config.toml
moe = "expert_choice"
moe_every = 2
pooling = "attention"
Rows from block 9, named by matrix and row number. Rows with one number belong to one attention dimension. Each number is 200 + 30 x the weight over its row's rms, rounded and kept within 0 to 999. All counts start at 0. After the name is the row's rms in percent of the matrix's.
# q: attention query (model.blocks.9.attn.q.weight, 160x160), inputs 0-159
# k: attention key (model.blocks.9.attn.k.weight, 160x160), inputs 0-159
q.44,099,231,235,168,173,207,178,211,134,192,217,210,212,190,186,224,210,174,186,173,159,214,181,220,151,152,172,238,216,237,191,164,191,208,144,189,198,222,182,231,191,179,220,201,207,232,195,220,226,273,159,148,181,205,192,179,235,208,157,222,245,193,215,249,245,184,222,182,191,130,206,266,143,188,216,203,194,225,191,231,212,207,142,193,165,240,230,171,208,247,260,197,190,151,175,230,186,218,189,267,235,210,186,197,248,254,208,235,168,244,193,141,160,226,152,193,224,239,207,202,156,199,190,194,180,200,214,254,213,196,175,191,201,212,197,176,218,233,250,144,168,223,176,209,186,230,196,210,175,204,146,164,225,196,205,177,199,135,201,233,173
k.44,105,182,205,191,237,187,222,226,167,198,196,218,209,215,164,167,244,156,193,197,208,218,165,199,214,155,217,185,221,216,138,178,201,167,184,215,226,205,221,214,231,217,220,149,182,197,239,224,234,127,191,238,207,163,140,183,193,192,245,161,213,183,186,254,224,157,163,222,195,209,181,177,191,169,174,190,247,230,208,176,243,259,217,209,207,247,233,190,183,187,203,259,166,166,310,133,197,198,250,181,190,217,247,199,214,240,231,172,225,181,174,216,206,211,244,202,221,179,201,182,177,200,254,200,241,206,190,236,192,216,172,221,230,187,194,192,167,176,208,192,173,192,206,180,199,203,224,259,177,188,179,241,146,190,178,228,120,217,209,179,277
q.45,101,246,141,244,202,232,188,202,195,172,249,220,184,188,233,199,197,128,169,223,231,226,204,201,191,169,226,173,174,153,192,181,223,214,198,248,227,188,213,213,230,167,272,158,206,183,190,208,241,141,162,166,204,208,176,190,253,215,241,197,184,242,213,245,218,191,191,249,171,206,252,197,144,269,211,208,241,227,223,183,191,189,213,237,186,183,215,175,197,211,210,260,230,231,174,137,196,225,161,190,177,205,177,160,235,219,230,183,134,197,184,175,204,148,209,210,233,218,201,205,192,188,229,177,229,179,209,194,257,213,233,164,208,202,140,225,213,149,186,186,217,217,195,187,210,229,194,156,178,218,157,236,170,164,199,194,250,206,135,231,150
k.45,099,192,199,205,151,198,252,194,234,212,218,177,165,269,192,213,190,218,159,169,248,150,172,223,213,216,198,180,176,180,206,176,189,252,259,178,190,194,211,214,156,240,202,159,135,223,200,178,188,262,208,173,197,167,184,177,185,194,189,219,161,158,218,189,183,265,208,176,222,169,186,184,213,213,213,164,199,226,249,244,213,247,185,211,167,258,137,159,176,207,225,192,135,187,167,175,216,234,215,255,234,144,216,189,261,221,212,197,186,245,214,226,171,248,165,214,190,211,230,164,210,156,236,203,188,186,183,223,191,211,211,242,221,178,215,207,145,245,249,159,208,210,179,177,172,183,173,227,172,188,206,194,243,208,148,195,174,151,217,229,243
q.46,097,206,212,183,200,210,208,183,157,146,234,206,189,176,216,207,178,188,196,203,280,215,218,206,162,233,204,194,135,170,223,219,229,138,222,226,181,159,196,195,162,201,207,225,182,266,203,199,220,179,208,218,188,212,160,112,198,236,254,215,184,192,187,228,189,178,217,244,170,157,204,195,223,189,168,197,195,240,191,196,266,242,153,155,219,182,178,209,189,217,176,221,231,252,272,215,175,206,157,234,209,205,146,188,167,137,242,176,201,148,190,186,157,158,207,124,183,209,227,252,179,200,197,190,178,201,200,219,187,216,252,212,239,185,202,191,198,168,173,168,226,171,191,222,224,157,207,247,184,229,214,167,204,218,237,144,241,242,205,189,188
k.46,093,157,216,197,275,191,210,249,184,150,177,185,170,196,223,249,177,204,184,178,191,222,259,223,235,196,210,187,167,234,221,213,211,168,172,179,190,247,192,185,157,255,190,225,221,167,242,246,216,245,189,164,270,148,214,208,262,182,169,214,181,231,234,197,159,238,206,228,138,224,202,198,173,162,236,157,183,201,234,197,232,242,188,151,174,219,179,189,172,195,185,185,163,221,163,243,187,216,221,167,171,244,235,172,184,217,205,191,215,167,194,236,181,154,207,234,224,244,188,205,223,192,195,220,200,249,208,261,160,214,233,209,172,209,189,227,144,158,168,216,198,180,208,229,196,190,214,213,130,177,203,180,197,200,273,231,152,185,192,204,239
q.47,089,201,182,228,181,191,161,230,223,257,200,182,262,237,200,135,263,161,138,194,184,202,180,170,233,186,161,154,207,218,204,219,149,293,210,215,218,168,164,193,215,185,193,194,212,211,142,165,208,221,154,176,181,200,215,176,203,195,177,226,223,231,205,193,227,169,192,192,189,181,217,190,217,180,203,154,208,250,170,220,241,170,188,200,178,185,221,210,156,154,209,154,234,131,199,158,217,164,163,229,192,160,202,216,187,176,202,222,193,199,207,249,137,176,200,235,219,202,171,243,168,151,209,196,224,209,202,176,217,137,176,209,181,229,210,136,232,215,199,136,208,183,162,195,206,237,214,157,187,166,228,212,154,212,225,194,212,157,267,193,198
k.47,088,206,187,230,149,179,197,239,224,242,272,258,228,188,242,176,248,179,209,222,224,246,226,201,159,200,245,188,193,195,192,209,203,154,236,245,188,176,209,225,241,186,223,146,188,185,136,211,154,219,169,220,165,211,203,222,209,225,205,193,215,192,205,209,218,165,177,213,231,184,177,219,233,199,187,188,252,189,224,203,185,188,173,203,242,193,223,259,189,189,179,288,223,202,230,179,208,201,258,228,237,178,179,230,204,188,184,162,173,213,157,243,142,166,186,206,229,170,182,232,199,174,232,185,260,261,181,147,210,172,209,175,216,220,230,234,147,177,217,149,182,196,222,199,257,182,190,181,207,155,214,165,219,208,212,205,242,248,245,232,152
q.48,099,158,232,199,189,202,131,196,226,185,203,274,222,236,192,211,193,231,152,117,170,190,183,217,184,209,188,216,177,191,258,218,223,200,200,200,228,232,186,170,206,209,208,174,218,222,295,225,260,198,194,209,144,257,183,167,195,170,171,154,186,201,209,179,198,254,173,183,224,213,201,185,190,163,148,210,222,214,219,210,216,255,249,207,190,225,156,201,239,198,226,224,154,176,155,171,219,169,174,186,211,175,223,178,215,216,177,211,209,227,175,207,251,168,174,136,194,157,231,191,151,239,174,212,169,175,255,193,191,213,200,196,172,197,200,227,205,216,199,249,178,198,162,219,225,147,207,177,227,136,172,169,209,227,138,158,178,217,217,200,171
k.48,103,232,190,221,168,207,209,233,239,188,206,225,210,235,194,176,215,169,155,204,197,229,238,202,175,177,178,175,223,204,233,182,216,307,231,199,225,250,176,242,235,114,212,239,250,253,232,255,196,158,226,247,225,196,197,194,199,225,217,235,198,229,169,166,167,177,226,176,182,235,193,172,211,179,227,145,226,188,158,208,254,243,148,183,232,190,188,170,202,234,170,185,133,192,192,173,177,217,219,197,222,201,213,219,196,241,183,191,182,186,218,219,214,223,223,183,186,200,180,205,263,218,150,203,126,206,155,158,243,222,230,172,185,186,227,233,229,204,170,156,185,204,191,242,149,162,197,248,185,190,189,216,193,170,178,204,263,207,177,201,199
q.49,097,160,202,183,178,249,165,238,178,221,116,209,189,229,201,189,241,189,242,202,208,207,270,159,198,214,210,216,194,208,235,256,200,165,199,204,174,196,232,230,200,222,178,205,200,205,225,257,247,122,250,106,219,186,161,185,190,146,243,131,199,195,137,205,203,223,189,232,217,186,162,188,254,223,169,200,234,203,193,218,260,243,154,189,244,224,158,198,236,200,200,195,217,222,203,239,178,231,212,186,160,222,203,203,206,190,175,154,221,192,249,238,177,190,171,230,169,200,171,173,214,178,240,205,214,177,181,180,209,234,215,249,222,220,235,221,182,153,238,184,199,226,160,197,176,227,171,223,204,223,218,215,244,176,190,176,212,206,189,237,228
k.49,098,212,204,209,208,234,198,186,228,182,197,270,190,205,200,188,225,231,227,150,221,208,193,238,159,228,194,215,235,218,253,168,177,176,169,170,200,186,225,214,183,240,236,189,180,124,230,202,197,167,241,156,244,237,239,243,156,196,217,142,170,245,191,205,263,180,215,185,226,160,193,192,231,195,207,266,236,180,202,197,187,263,194,235,166,180,151,243,213,144,170,178,197,185,187,246,214,199,180,157,178,267,200,158,157,211,186,211,229,184,197,206,254,256,179,196,219,238,172,210,199,220,180,136,193,207,204,168,256,224,178,222,214,193,204,222,202,203,216,237,157,203,163,177,215,226,178,174,196,207,227,218,238,155,189,200,239,186,129,214,158
q.50,105,249,115,254,255,162,188,263,215,226,178,188,179,205,187,240,256,161,224,178,219,190,183,208,290,166,244,164,172,230,219,146,212,236,157,147,241,233,143,218,227,190,189,236,228,176,175,214,225,215,202,211,175,195,165,155,273,224,170,203,147,207,208,233,166,176,232,181,207,246,252,225,211,199,215,198,224,211,231,206,193,212,207,204,221,191,250,227,175,224,206,191,186,191,151,222,188,210,193,191,180,213,269,247,212,173,211,226,228,156,198,129,207,210,136,235,218,216,198,229,195,151,187,184,176,195,199,180,171,171,244,184,181,181,205,180,190,190,195,200,194,191,197,151,175,207,245,214,174,203,212,230,205,192,200,202,203,193,236,212,239
k.50,105,234,157,169,172,200,235,189,169,219,176,187,212,175,241,197,184,251,206,244,231,240,199,152,206,162,230,175,153,217,163,217,176,195,241,231,195,172,187,185,197,210,186,187,227,201,175,202,180,201,252,167,183,209,200,186,173,166,220,168,189,170,212,190,184,194,177,213,201,206,187,186,187,264,161,233,157,196,203,202,169,238,257,172,198,206,168,249,238,208,222,224,228,163,158,197,173,242,184,178,223,222,125,220,201,85,219,228,218,211,160,174,157,221,212,227,221,170,258,187,254,150,227,207,237,202,146,222,249,178,141,193,223,189,247,158,227,207,204,242,190,200,169,212,224,203,226,198,191,189,189,217,181,241,247,243,183,176,210,263,179
q.51,099,215,151,169,203,140,195,213,189,265,195,201,150,195,193,169,162,196,206,203,194,201,190,224,211,197,173,218,233,258,154,206,219,127,230,119,176,217,206,250,200,189,228,225,163,160,167,181,220,210,228,198,190,176,202,227,222,197,182,202,230,187,185,222,193,212,195,182,220,167,284,166,161,224,210,230,138,157,154,194,227,218,199,244,205,157,193,259,167,193,233,262,233,192,209,274,218,171,245,203,218,209,174,220,218,254,173,246,216,193,174,188,234,200,207,205,177,145,239,253,211,179,207,174,226,226,233,200,198,186,230,177,209,228,189,160,175,208,206,186,170,201,223,193,166,179,183,176,203,262,252,197,162,213,241,215,163,159,241,204,209
k.51,108,203,157,275,241,216,219,183,184,229,172,219,190,197,206,237,213,269,262,184,195,228,180,190,161,206,155,204,176,212,161,201,191,185,202,229,187,156,145,150,202,201,224,232,189,226,155,206,187,199,202,220,175,211,196,179,157,174,206,159,169,167,221,184,180,144,186,214,248,224,246,199,175,203,200,240,179,215,204,153,215,214,217,208,187,192,184,186,167,203,202,196,239,221,230,240,198,153,226,207,151,161,189,170,168,170,267,168,190,188,219,202,213,110,237,238,169,191,214,182,175,184,193,189,244,229,242,190,183,162,255,204,203,141,190,131,208,190,162,211,234,196,209,227,186,218,158,182,252,127,191,287,204,214,204,188,186,194,198,216,178
q.52,105,200,203,166,234,171,157,214,236,205,162,190,219,218,211,150,244,195,207,189,210,176,188,191,183,235,160,215,227,212,232,180,205,195,236,209,256,222,206,213,209,219,177,181,195,206,211,204,221,162,233,197,192,146,205,221,157,184,276,188,147,206,205,214,261,183,227,232,245,240,143,248,186,237,223,221,207,176,180,244,175,221,211,209,206,223,217,212,192,239,163,240,186,140,177,181,203,234,196,173,161,243,201,152,201,183,201,179,233,190,213,243,159,191,146,170,194,157,227,210,165,224,200,229,187,214,186,193,228,144,215,133,199,184,195,173,206,229,232,196,196,137,202,219,142,184,197,235,189,230,164,210,251,250,258,166,238,180,113,161,172
k.52,115,143,236,215,195,186,234,156,182,212,203,232,146,155,177,214,193,182,225,195,163,191,151,180,194,183,150,168,157,186,152,210,226,226,239,190,207,214,193,203,163,159,255,185,261,223,191,196,194,209,242,191,167,177,206,235,199,249,176,200,234,215,195,129,183,219,176,236,215,197,186,180,178,188,235,180,274,199,223,178,180,235,133,198,192,205,174,242,208,215,197,255,230,146,197,190,161,185,182,178,184,255,187,163,167,246,255,217,224,242,211,251,189,169,203,216,175,219,180,215,241,225,122,162,235,191,176,156,226,242,226,220,217,277,196,232,205,206,206,215,225,176,174,246,197,179,201,221,220,218,182,201,182,203,204,162,238,175,183,210,244
q.53,110,222,172,229,139,162,158,178,211,197,204,225,192,185,143,206,184,213,162,212,261,195,215,184,212,227,179,171,227,188,199,232,102,165,208,179,232,243,186,206,242,170,201,195,228,226,164,188,181,205,182,216,190,231,217,251,218,281,199,196,251,200,258,130,222,188,186,185,221,212,216,185,221,206,236,191,154,205,238,202,154,191,194,151,199,152,191,153,216,214,166,150,191,201,167,220,133,224,206,202,226,221,198,156,207,211,203,231,216,167,252,174,223,215,211,226,227,173,191,164,265,170,187,191,234,205,201,229,212,233,190,229,186,229,137,177,121,227,216,239,245,213,172,199,179,223,237,180,216,167,220,231,185,232,172,182,219,223,212,183,183
k.53,099,199,222,200,184,213,143,198,206,240,200,139,226,256,261,175,192,248,189,223,189,161,167,184,183,221,167,225,152,226,154,201,122,192,285,189,223,185,201,219,172,196,224,180,190,208,155,219,238,212,199,197,171,250,189,177,237,151,233,205,217,231,152,206,203,161,214,152,200,234,270,191,209,190,181,240,197,205,206,207,222,169,228,190,256,198,190,183,233,198,223,151,240,241,205,216,181,151,152,210,170,245,194,165,216,171,113,183,179,191,242,197,195,174,140,218,255,204,194,200,201,223,190,250,237,217,188,181,195,216,189,240,183,164,178,189,207,210,212,181,203,237,206,200,207,196,218,189,219,177,251,235,220,198,213,185,138,217,174,217,256