{
  "n_mels": 80,
  "targets": ["emotion"],
  "num_classes": 4,
  "norm": "rmsnorm",
  "norm_position": "pre",
  "qk_norm": false,
  "inner_norm": false,
  "subsampling": 4,
  "loss": "cross_entropy",
  "muon_scale": "match_rms_adamw",
  "orthogonalizer": "newton_schulz_5",
  "weight_decay": 0.08
}
Rows from expert 6 of block 11, named by matrix and row number. Rows with one number belong to one neuron. Each number is 500 + 50 x the weight over its row's rms, rounded and kept within 0 to 999. All counts start at 0. Numbers have three digits each. After the name is the row's rms in percent of the matrix's.
# gate: expert gate (model.blocks.11.mlp.gate, 32x160x160), inputs 0-39
# up: expert up (model.blocks.11.mlp.up, 32x160x160), inputs 0-39
# down: expert down (model.blocks.11.mlp.down, 32x160x160, transposed), outputs 0-39
gate.17 101:423580531495511506399460499536425498487488500433393476387502526550636497469578491423508482506471379490588453465484548466
up.17 103:426578546522486522465497527516473469498462541496395506398538494546576522438564494452418460506486417501629489478496509414
down.17 117:576434443481473452487525466483494469499515462500485518501504497466487542507468409495516493430436533459537558588441410500
gate.18 062:475513489455432639547461540532532385474450425454521442468513514585513495439505439470504381417506511370567512440478511557
up.18 064:423464495506492569514497465464619400487465465494486442482547529584483457538538439452454474527586532620457526473474510462
down.18 063:434488565557558464494614526532472464486392440527477521495440555523524420508499509509515410548449478517505433616510483497
gate.19 071:431501537461488476538547535574500519438555567529418530561523536498460471483515434566579536521532436466449463478455449560
up.19 067:548540437610601429514530507401519509395481603522468439508555509528507531530547455479419530474500555497539494562431463582
down.19 070:571594509448489592515477574513559544516548491464552542622491448515536458445445503522462532476475547513544517456404487489
gate.20 077:501461453512506484516490549434530459455509507431498525420552470481397444420497471495460576506446516616553475543522427601
up.20 077:577501538587575396497459396552533523466573448533460552464472485554452499501456513508372483541496505631487553567481489540
down.20 083:524479579540536575500565490474532510475559523472646532509537468511455536440409434456523541493423410531489504444591502541
gate.21 092:528552439496467448520578426568458396504437483516499543474494532420445611569573428531436541473472502623469421479403406416
up.21 096:467527523517491553515434533501448546496550476516480430509478491660568399437438556477528486548490488413507545489535612580
down.21 106:536474529458521467512540492561562450565467518482542419520562531495531506515446543504590541477489516553490447449397531484
gate.22 166:491479494454484485485560506477405466515500543526493525418443459466569580526551505472482479508524509481496373498450575521
up.22 172:512468505479517495488567501488384468505493538538495517415477476492589557522557492452499480507501518509510377488454574524
down.22 159:558459645501535480495549498486598508443485520457529424536533597490499553497452479516534463478467489563460586501596432486
gate.23 073:451556477500557551392465507562510492537495460449576560444473539525498451494475498524569476517487521538520472513468457422
up.23 080:539530453507601524423531623534502521553504460517495580480557519532543487485483580573517594508523509525540496461526459451
down.23 084:493485544495459445410561579503505488524442482457534440552384526489543421446525429544500591411376418508523464485468503497
gate.24 059:544439456394469510422532542568481509370479530524496452387421554567485512509487494546430469535419441399576537623528550556
up.24 059:559457465446519525581552523471527500514471536482587585416560529557539514482542429481491541457541486454483591471426483512
down.24 054:516457572493496473549557482484566411474502460508454545483521536489546524552515591546534434489435475467453556473456498623
gate.25 072:488504478493561496488549586523507567466450437546582575418432579514497553429523487481479574456541425529511551451527417567
up.25 070:483462455440456437419471533522490529556572492485468402567496480446559529545490537503563466539456553441411425562453537475
down.25 068:440482596447526514516570430528532533594550518500432564451514538551537442548560559492549546440511587481527503446564556436
gate.26 093:549508519491471506532475501490551392530541547510572493463599479515498382654538511468556472518509475484546523424604490460
up.26 094:590504537523492513515454466526503387507568554508552512445535519545549457604555560516551493577512482488538490420547491471
down.26 094:446473512497554541498587561487535589569496452524501499533544471575459512416567504441506426463566556521445535498472461551
gate.27 118:509528399517506471528390496536521581528508546506607475550486481528541427588482520476589527500552537464538460563485534495
up.27 128:483462539459492598448581481438558472464524469508398509464475474528434542477466473478436459463427482559490515421456443501
down.27 118:514528482513483531544426502482514482459461495553507402460522454491546397373534582478497530529475396388526568421411506474
gate.28 126:455470510444489485478511590463463611541621548465525526567520490528497473573486559563567475400545546468468466438505524687
up.28 126:517565513548528484605468452527575418454400452521473486419484521470537507467518420482472527588483463500510537539517453359
down.28 128:525498560426556550550479542483438432521497433488452481549512570523477553556523559556495556473435382439594440485519436476
gate.29 137:457473465424422536498498491527525551463479456542530505508476558514541531516617482492452435567484465530520478581541452412
up.29 134:490544577536583424498535538454486505487456547456455519455514486506492504495455536515473553455502491456495480423431559570
down.29 122:579495521381422410433312395546560517525432507486521582525582509478544508447426466521452479444514480464588465496520532443
gate.30 137:521527392475523502576523503514417572593506464493545509421471458503428494559498471384497468491507497528487518596464458585
up.30 145:587501444490521479556540460495413564608531465489547511428451426506435526579494482358519463530508474569496505554449458603
down.30 131:503417516519494534480532530484426500471492478524581425584587412546460566428477532480474459485537534492442532583470594531
gate.31 146:537456503665458540556580479469445432499396516488478514525492482543476558513506520482474459522549456566488472462497566518
up.31 146:472514505343548465426412518538576555500582441519535479468496514447533429498514489510529546460461555425502510573549438482
down.31 134:448485480627523527538575492485460413542482551481411510443496523513493501498598470531511550494490402476478486436513496507
gate.32 102:512556470494561446556424563536530385575562480499433571448488429485496459590476497500453528525564467529433490529561497413
up.32 105:530454541525478515564502383473487559416504424563557394528554561447468542406559472528541448496450519467498493517457447524
down.32 100:537510512415478454487573579512488568493533455478488506463588499508418567470392513503613491416493463465547490494491485430
gate.33 132:512474495525540464458601592456391467514463558549537548532475412465502626427484560537460595531508529564473480520466458492
up.33 130:552447495520572472505567572473408479537464565549489528509468432479526626423489586522447577509527559572423469516472476492
down.33 141:539484545443456457558466457533556576432518427496536481524514602495527487608371450508532444417526533449612493479532531492
gate.34 080:439469485473471524532458429500531542492489535528489563524570615543620398537535494502469538459453502568513485541476541520
up.34 078:489469456496438537580419468552548575480464565570565412543496516518479414563487533534465482449493529535485477545482531499
down.34 080:534480441566522628495498523542560507567445493525476544471488523446473525381451464499482465534552543570466402463473501508
gate.35 128:491521562493589499516619515519578553549489486462476433495582526461517547542527424505523482453494541456515533489525381476
up.35 118:521557430472399498448433485485430381531405530531457568561505390524470439423459502490500538521504401512567487549503619527
down.35 119:474517566500420495491514406532476526508470587495524606462592491455460458638512477442564454485489518499557477547521478561
gate.36 149:548433499578517592547521435487478420478433600446472472508524444524487481533425533465479469480524452551553494446480568480
up.36 142:544430477608455603524531447481488446490423564492504534503513465553492456512422498501492473506483459551571496396476556517
down.36 123:451497555455510509428532586527521627418518511554548420444508461557490496506446548524580537475439518485551471511520419532
gate.37 109:579531490561503490539525488488471380429495559502517485379499496470478486485514555539479518555557525381525462444504501455
up.37 118:554567556544545485570462429506473407463492484523538492472422567450421526511553503502469529545586499375548483474521418474
down.37 114:479481526486514460462471480466486467556527536522411482497526470580506532425543469526568526408443405460494568562411484421
gate.38 080:660490598487521359455522504495525469501520473551410462490487452505495503460565529531519466493547466496508519503571489546
up.38 069:382605535560424550487510421564471519471526513466524550479560543523513464489482539494552494508433522476491522459473515473
down.38 078:558526532523474571562384480522486599542487501497522516509612518554516449476525504541563515468591499427489535539533490477
gate.39 071:557537495616491548458485498514427516517510498434422394533522569501587566553538550513557508433490461494428427492518529535
up.39 064:582535495597546535443396552488504456456500560494514446523532575537559613588515500532545475479506440526470474485464496545
down.39 073:476451572475542528533507523511547524570454416498497467448388526487488534561533412486436539617569524433493588488575522501
gate.40 137:582468433414561522557512450423352463519452542420492406545493497565451465545473590494532533469549537508507522511528517607
up.40 140:573460470410551504547514491409365450511447547479512387559460500537436480552431597492518514490535549517510525494486525624
down.40 130:514477509407593510599512502437447413479549536583508514588571499495493535408545466458488435512500560548415465526574596428
gate.41 116:465425537475518515438473488506457463475504599458460515537537514457487525484470574522529567572583474479474480491420504457
up.41 110:580528463559493495546503492505559533546459442554425521456479473574487501471524419466486473441467525527497492500558496513
down.41 106:437558529531510433415356447495463501466539509504420504483535497476520484480451550458502503507505516519584485466455475523
gate.42 096:510572496536529468468386446565512486413395497522420439607489491524489572517537405455554496487484449434514418434556545551
up.42 096:493454529481457526503641537477478502592627498478556553426529538464479491539497574569483532471504480536447561583484400458
down.42 089:467490486453473557434499511466486505593460351482471495468425501494457557461520517518519522492399579556493447488517545551
gate.43 100:598523468546509594578375551468532477461504502428437480573425511459589447535530558552391491573478523559423476480592500479
up.43 097:369498470505548397554563483566550523489396470448520521472528495434475587347475498484507514514411516540537451508475446521
down.43 100:525501421485568599491407503439520488468555500468453486497443460400578395491496555475409423512535476546631561460510428469
gate.44 116:507509488548514445494430571489483556489564514422505498517445468546473482462506393539499539532438434514514462376478505531
up.44 130:512530460507466527580460544602564542519533511468527544566468525476488571502530496606422475459428490509409451508543490554
down.44 119:582431480506460445505466506494478465507553522567526396500608484546491511457577544523516481556492447531485603520473427515
gate.45 135:614524398484512522538466422463476545582478577455571545506527488474567499545512432477449381558515499653472522453498538551
up.45 138:591552355478522533519454465455449549567487593437561553502562518470583507551478443494470430529531516619516509473474540589
down.45 130:458458609537511580482505573465515465477503404456560500516543467521498585457535570432553562585493647423488504544583535448
gate.46 081:464431479521457447506614511463555540456455558396531583427495493548493505477482478552434545477505612549506485480482532451
up.46 083:557513517466447511536480491505530445519632531468497384507482488468550518483565542409495457478499489472478531495477448485
down.46 090:484462431501467500632482491469506446488357601451544569573436502556459562540583461499505544531536512421482454450419578469
gate.47 100:506452575605615555488496570591525505549519474449553504498438495515509429567406493480520555465548479529452471439440496466
up.47 098:537464499404466456442514412350439459460472562612416526480544483511480642452543467452511482512424551505488486536527544587
down.47 102:560566474687550544520413491561557518540507565369572459521492485475520409535499510498512540531550452413531517440487563510
gate.48 111:516561471527438461460533564564464585523586488531476479604493521507519453509518446472411463582475425488562571496579414479
up.48 113:465456543472568506531483407450544417468401518452509546428492456507507576483516495539585523404545571510453428522475549530
down.48 117:589460505532518399444524467476430497492585512595459533572547519479495397493544468519433538547525490479574454417513453516
gate.49 090:489532511504442510496444523507511512507475426515512519512530410524554594459393440463547549511528482432480484562542535438
up.49 093:490529473513466540536516449518497562501540441518547481501457403468465510497380476519491540415480482458517425493526535450
down.49 091:449514500485488391579409485512529470520532591577576448546537524468515459509620621501474483527466571610537524502514625539
gate.50 108:499501513446498476566500420485501460424520520507470532514538545523402587493516536473465574510489558536329488493450469468
up.50 106:508518490464486497548499372516564461451466546544492516455482536477437512376594464565446557470488513425416471473430474424
down.50 114:466505521565558533498606492513433555453544426471563561488492476509501462586493517480486536401452479463572401566505459520
gate.51 099:519517534533523494501520559496474468466491504470532479518490584539476539520574416399446462501455541381601482548612477432
up.51 095:509512467463445479559493422497576489546482536523499456531464477482539477483495453616510498530508444590576488491423479499
down.51 101:546469534526636480460595530448450522451459531473493455538447445605540418546505504479423436517519494531487524480408535379
gate.52 121:488469569594529498510615537476430526409523432427503488474560423463536515567506564530540458486504501485472590462434538622
up.52 124:428514514491522473378619539492482517459461427489513453431441524499565490496543523520544437544471446405540428505556447582
down.52 123:581448422493471508497437549541477588433434474399475596495523463525566545510415437477427532513478538520534423507491475426
gate.53 122:569488517537578474577570465486488485502518542551403370508514471477571523530469532535429482491493498589514525541485385528
up.53 129:545470546507550464565539471486480496501512554531363342491505472507554496541475519515423463517456514604477570533513369530
down.53 117:528476537433512469472465542578471560428470444426534576408499478625479542492451498496568459484479541495492478406524597388
gate.54 060:569529454455495470514501448443505515469445452442458587496602490511482515446506492427561510439482507469580500563492557548
up.54 069:487507566579468516426535557502524519560570532562541402417392480526459461577512473495425503581582491528420532447461432426
down.54 060:490521503447452519449528492649421558534495378434442564506507503515409459500522574433498540526506388517478431551530506477
gate.55 077:371509433527510440454472565535510508442431504589446513491473482534429485426552476618443526459483488493407533474494508518
up.55 080:574445524642473587527536472331474499535659501525528554512590484466583558522437455439445514537495496530552484444433544524
down.55 083:453462509508445419537457515500522514499451568457429477519551429570551448432494588564539472591471550576500552445484456513
gate.56 124:515493503522372489481487507458377471553533598559485554534457475546509490495526561547507568510525452466536563465616574494
up.56 130:495517497488606505545493498550595550447425406430525447456497530428520501519466445441483470449458540530450465536350443481
down.56 123:430485414501434437511469375468501536521533436461512533462471518497583405476461508483481619521560420462538544531534505603
gate.57 139:476496570448518479508554478487492570580537527450499509435491451456387447516577579528610519478481468481507518553525512512
up.57 138:469490567436512489523568488466498541582546551462502506452497462463380426525556574531629517509486445452516491557498515487
down.57 133:557537448484490523554580500589557487563424433588500506613505519544539429500492481450559523486607573554524459530466554484
gate.58 059:419424485591490530570436517480597552556432559454555493468456433472526459426509515535547545547567482530515488451584589501
up.58 055:498472475528499527505473515471502557490572427511569519534526537608436561455576573505503521410491559451510531479461452522
down.58 058:605440501555465541487428527408519479523479513387460524431466485459571529460444495538500508484564510555429503469517520525
gate.59 093:446510513532518521499531627528506538518556523526463560587561560546433568534532504481464503528556450459412487494449522562
up.59 088:530562503552516521527456448440443460554515425483529425483483525493547458518476550444555448483442524522558517525517528464
down.59 089:472505478500585472448517473526572518503485541442521551523495430483479449456548390491453516509483493512460513527462443534
gate.60 112:454489489564527436473488585516377421515431428389411440568423455488542481534555448391463519594497491439474516522535498451
up.60 120:536518513446486593536496396454616581504582567604563557413570534529426493444477579604519470451511521510512475479485511552
down.60 120:481466539484533554514543515500388444494412546444441410421462434419528443557557491429462537562456467444450518524437485453
gate.61 063:606541446488517472442444524511491523469564539387498461464484543634493544410426495512450542470589505467473464483455444483
up.61 063:491433492503555520529459528480508432459548531519584541458507551547433448530532410478495448546479449506580505526608577579
down.61 066:530517472570519553486490450422473474412544461443575461551504501449499472450474576515520554548524537495521481495486446448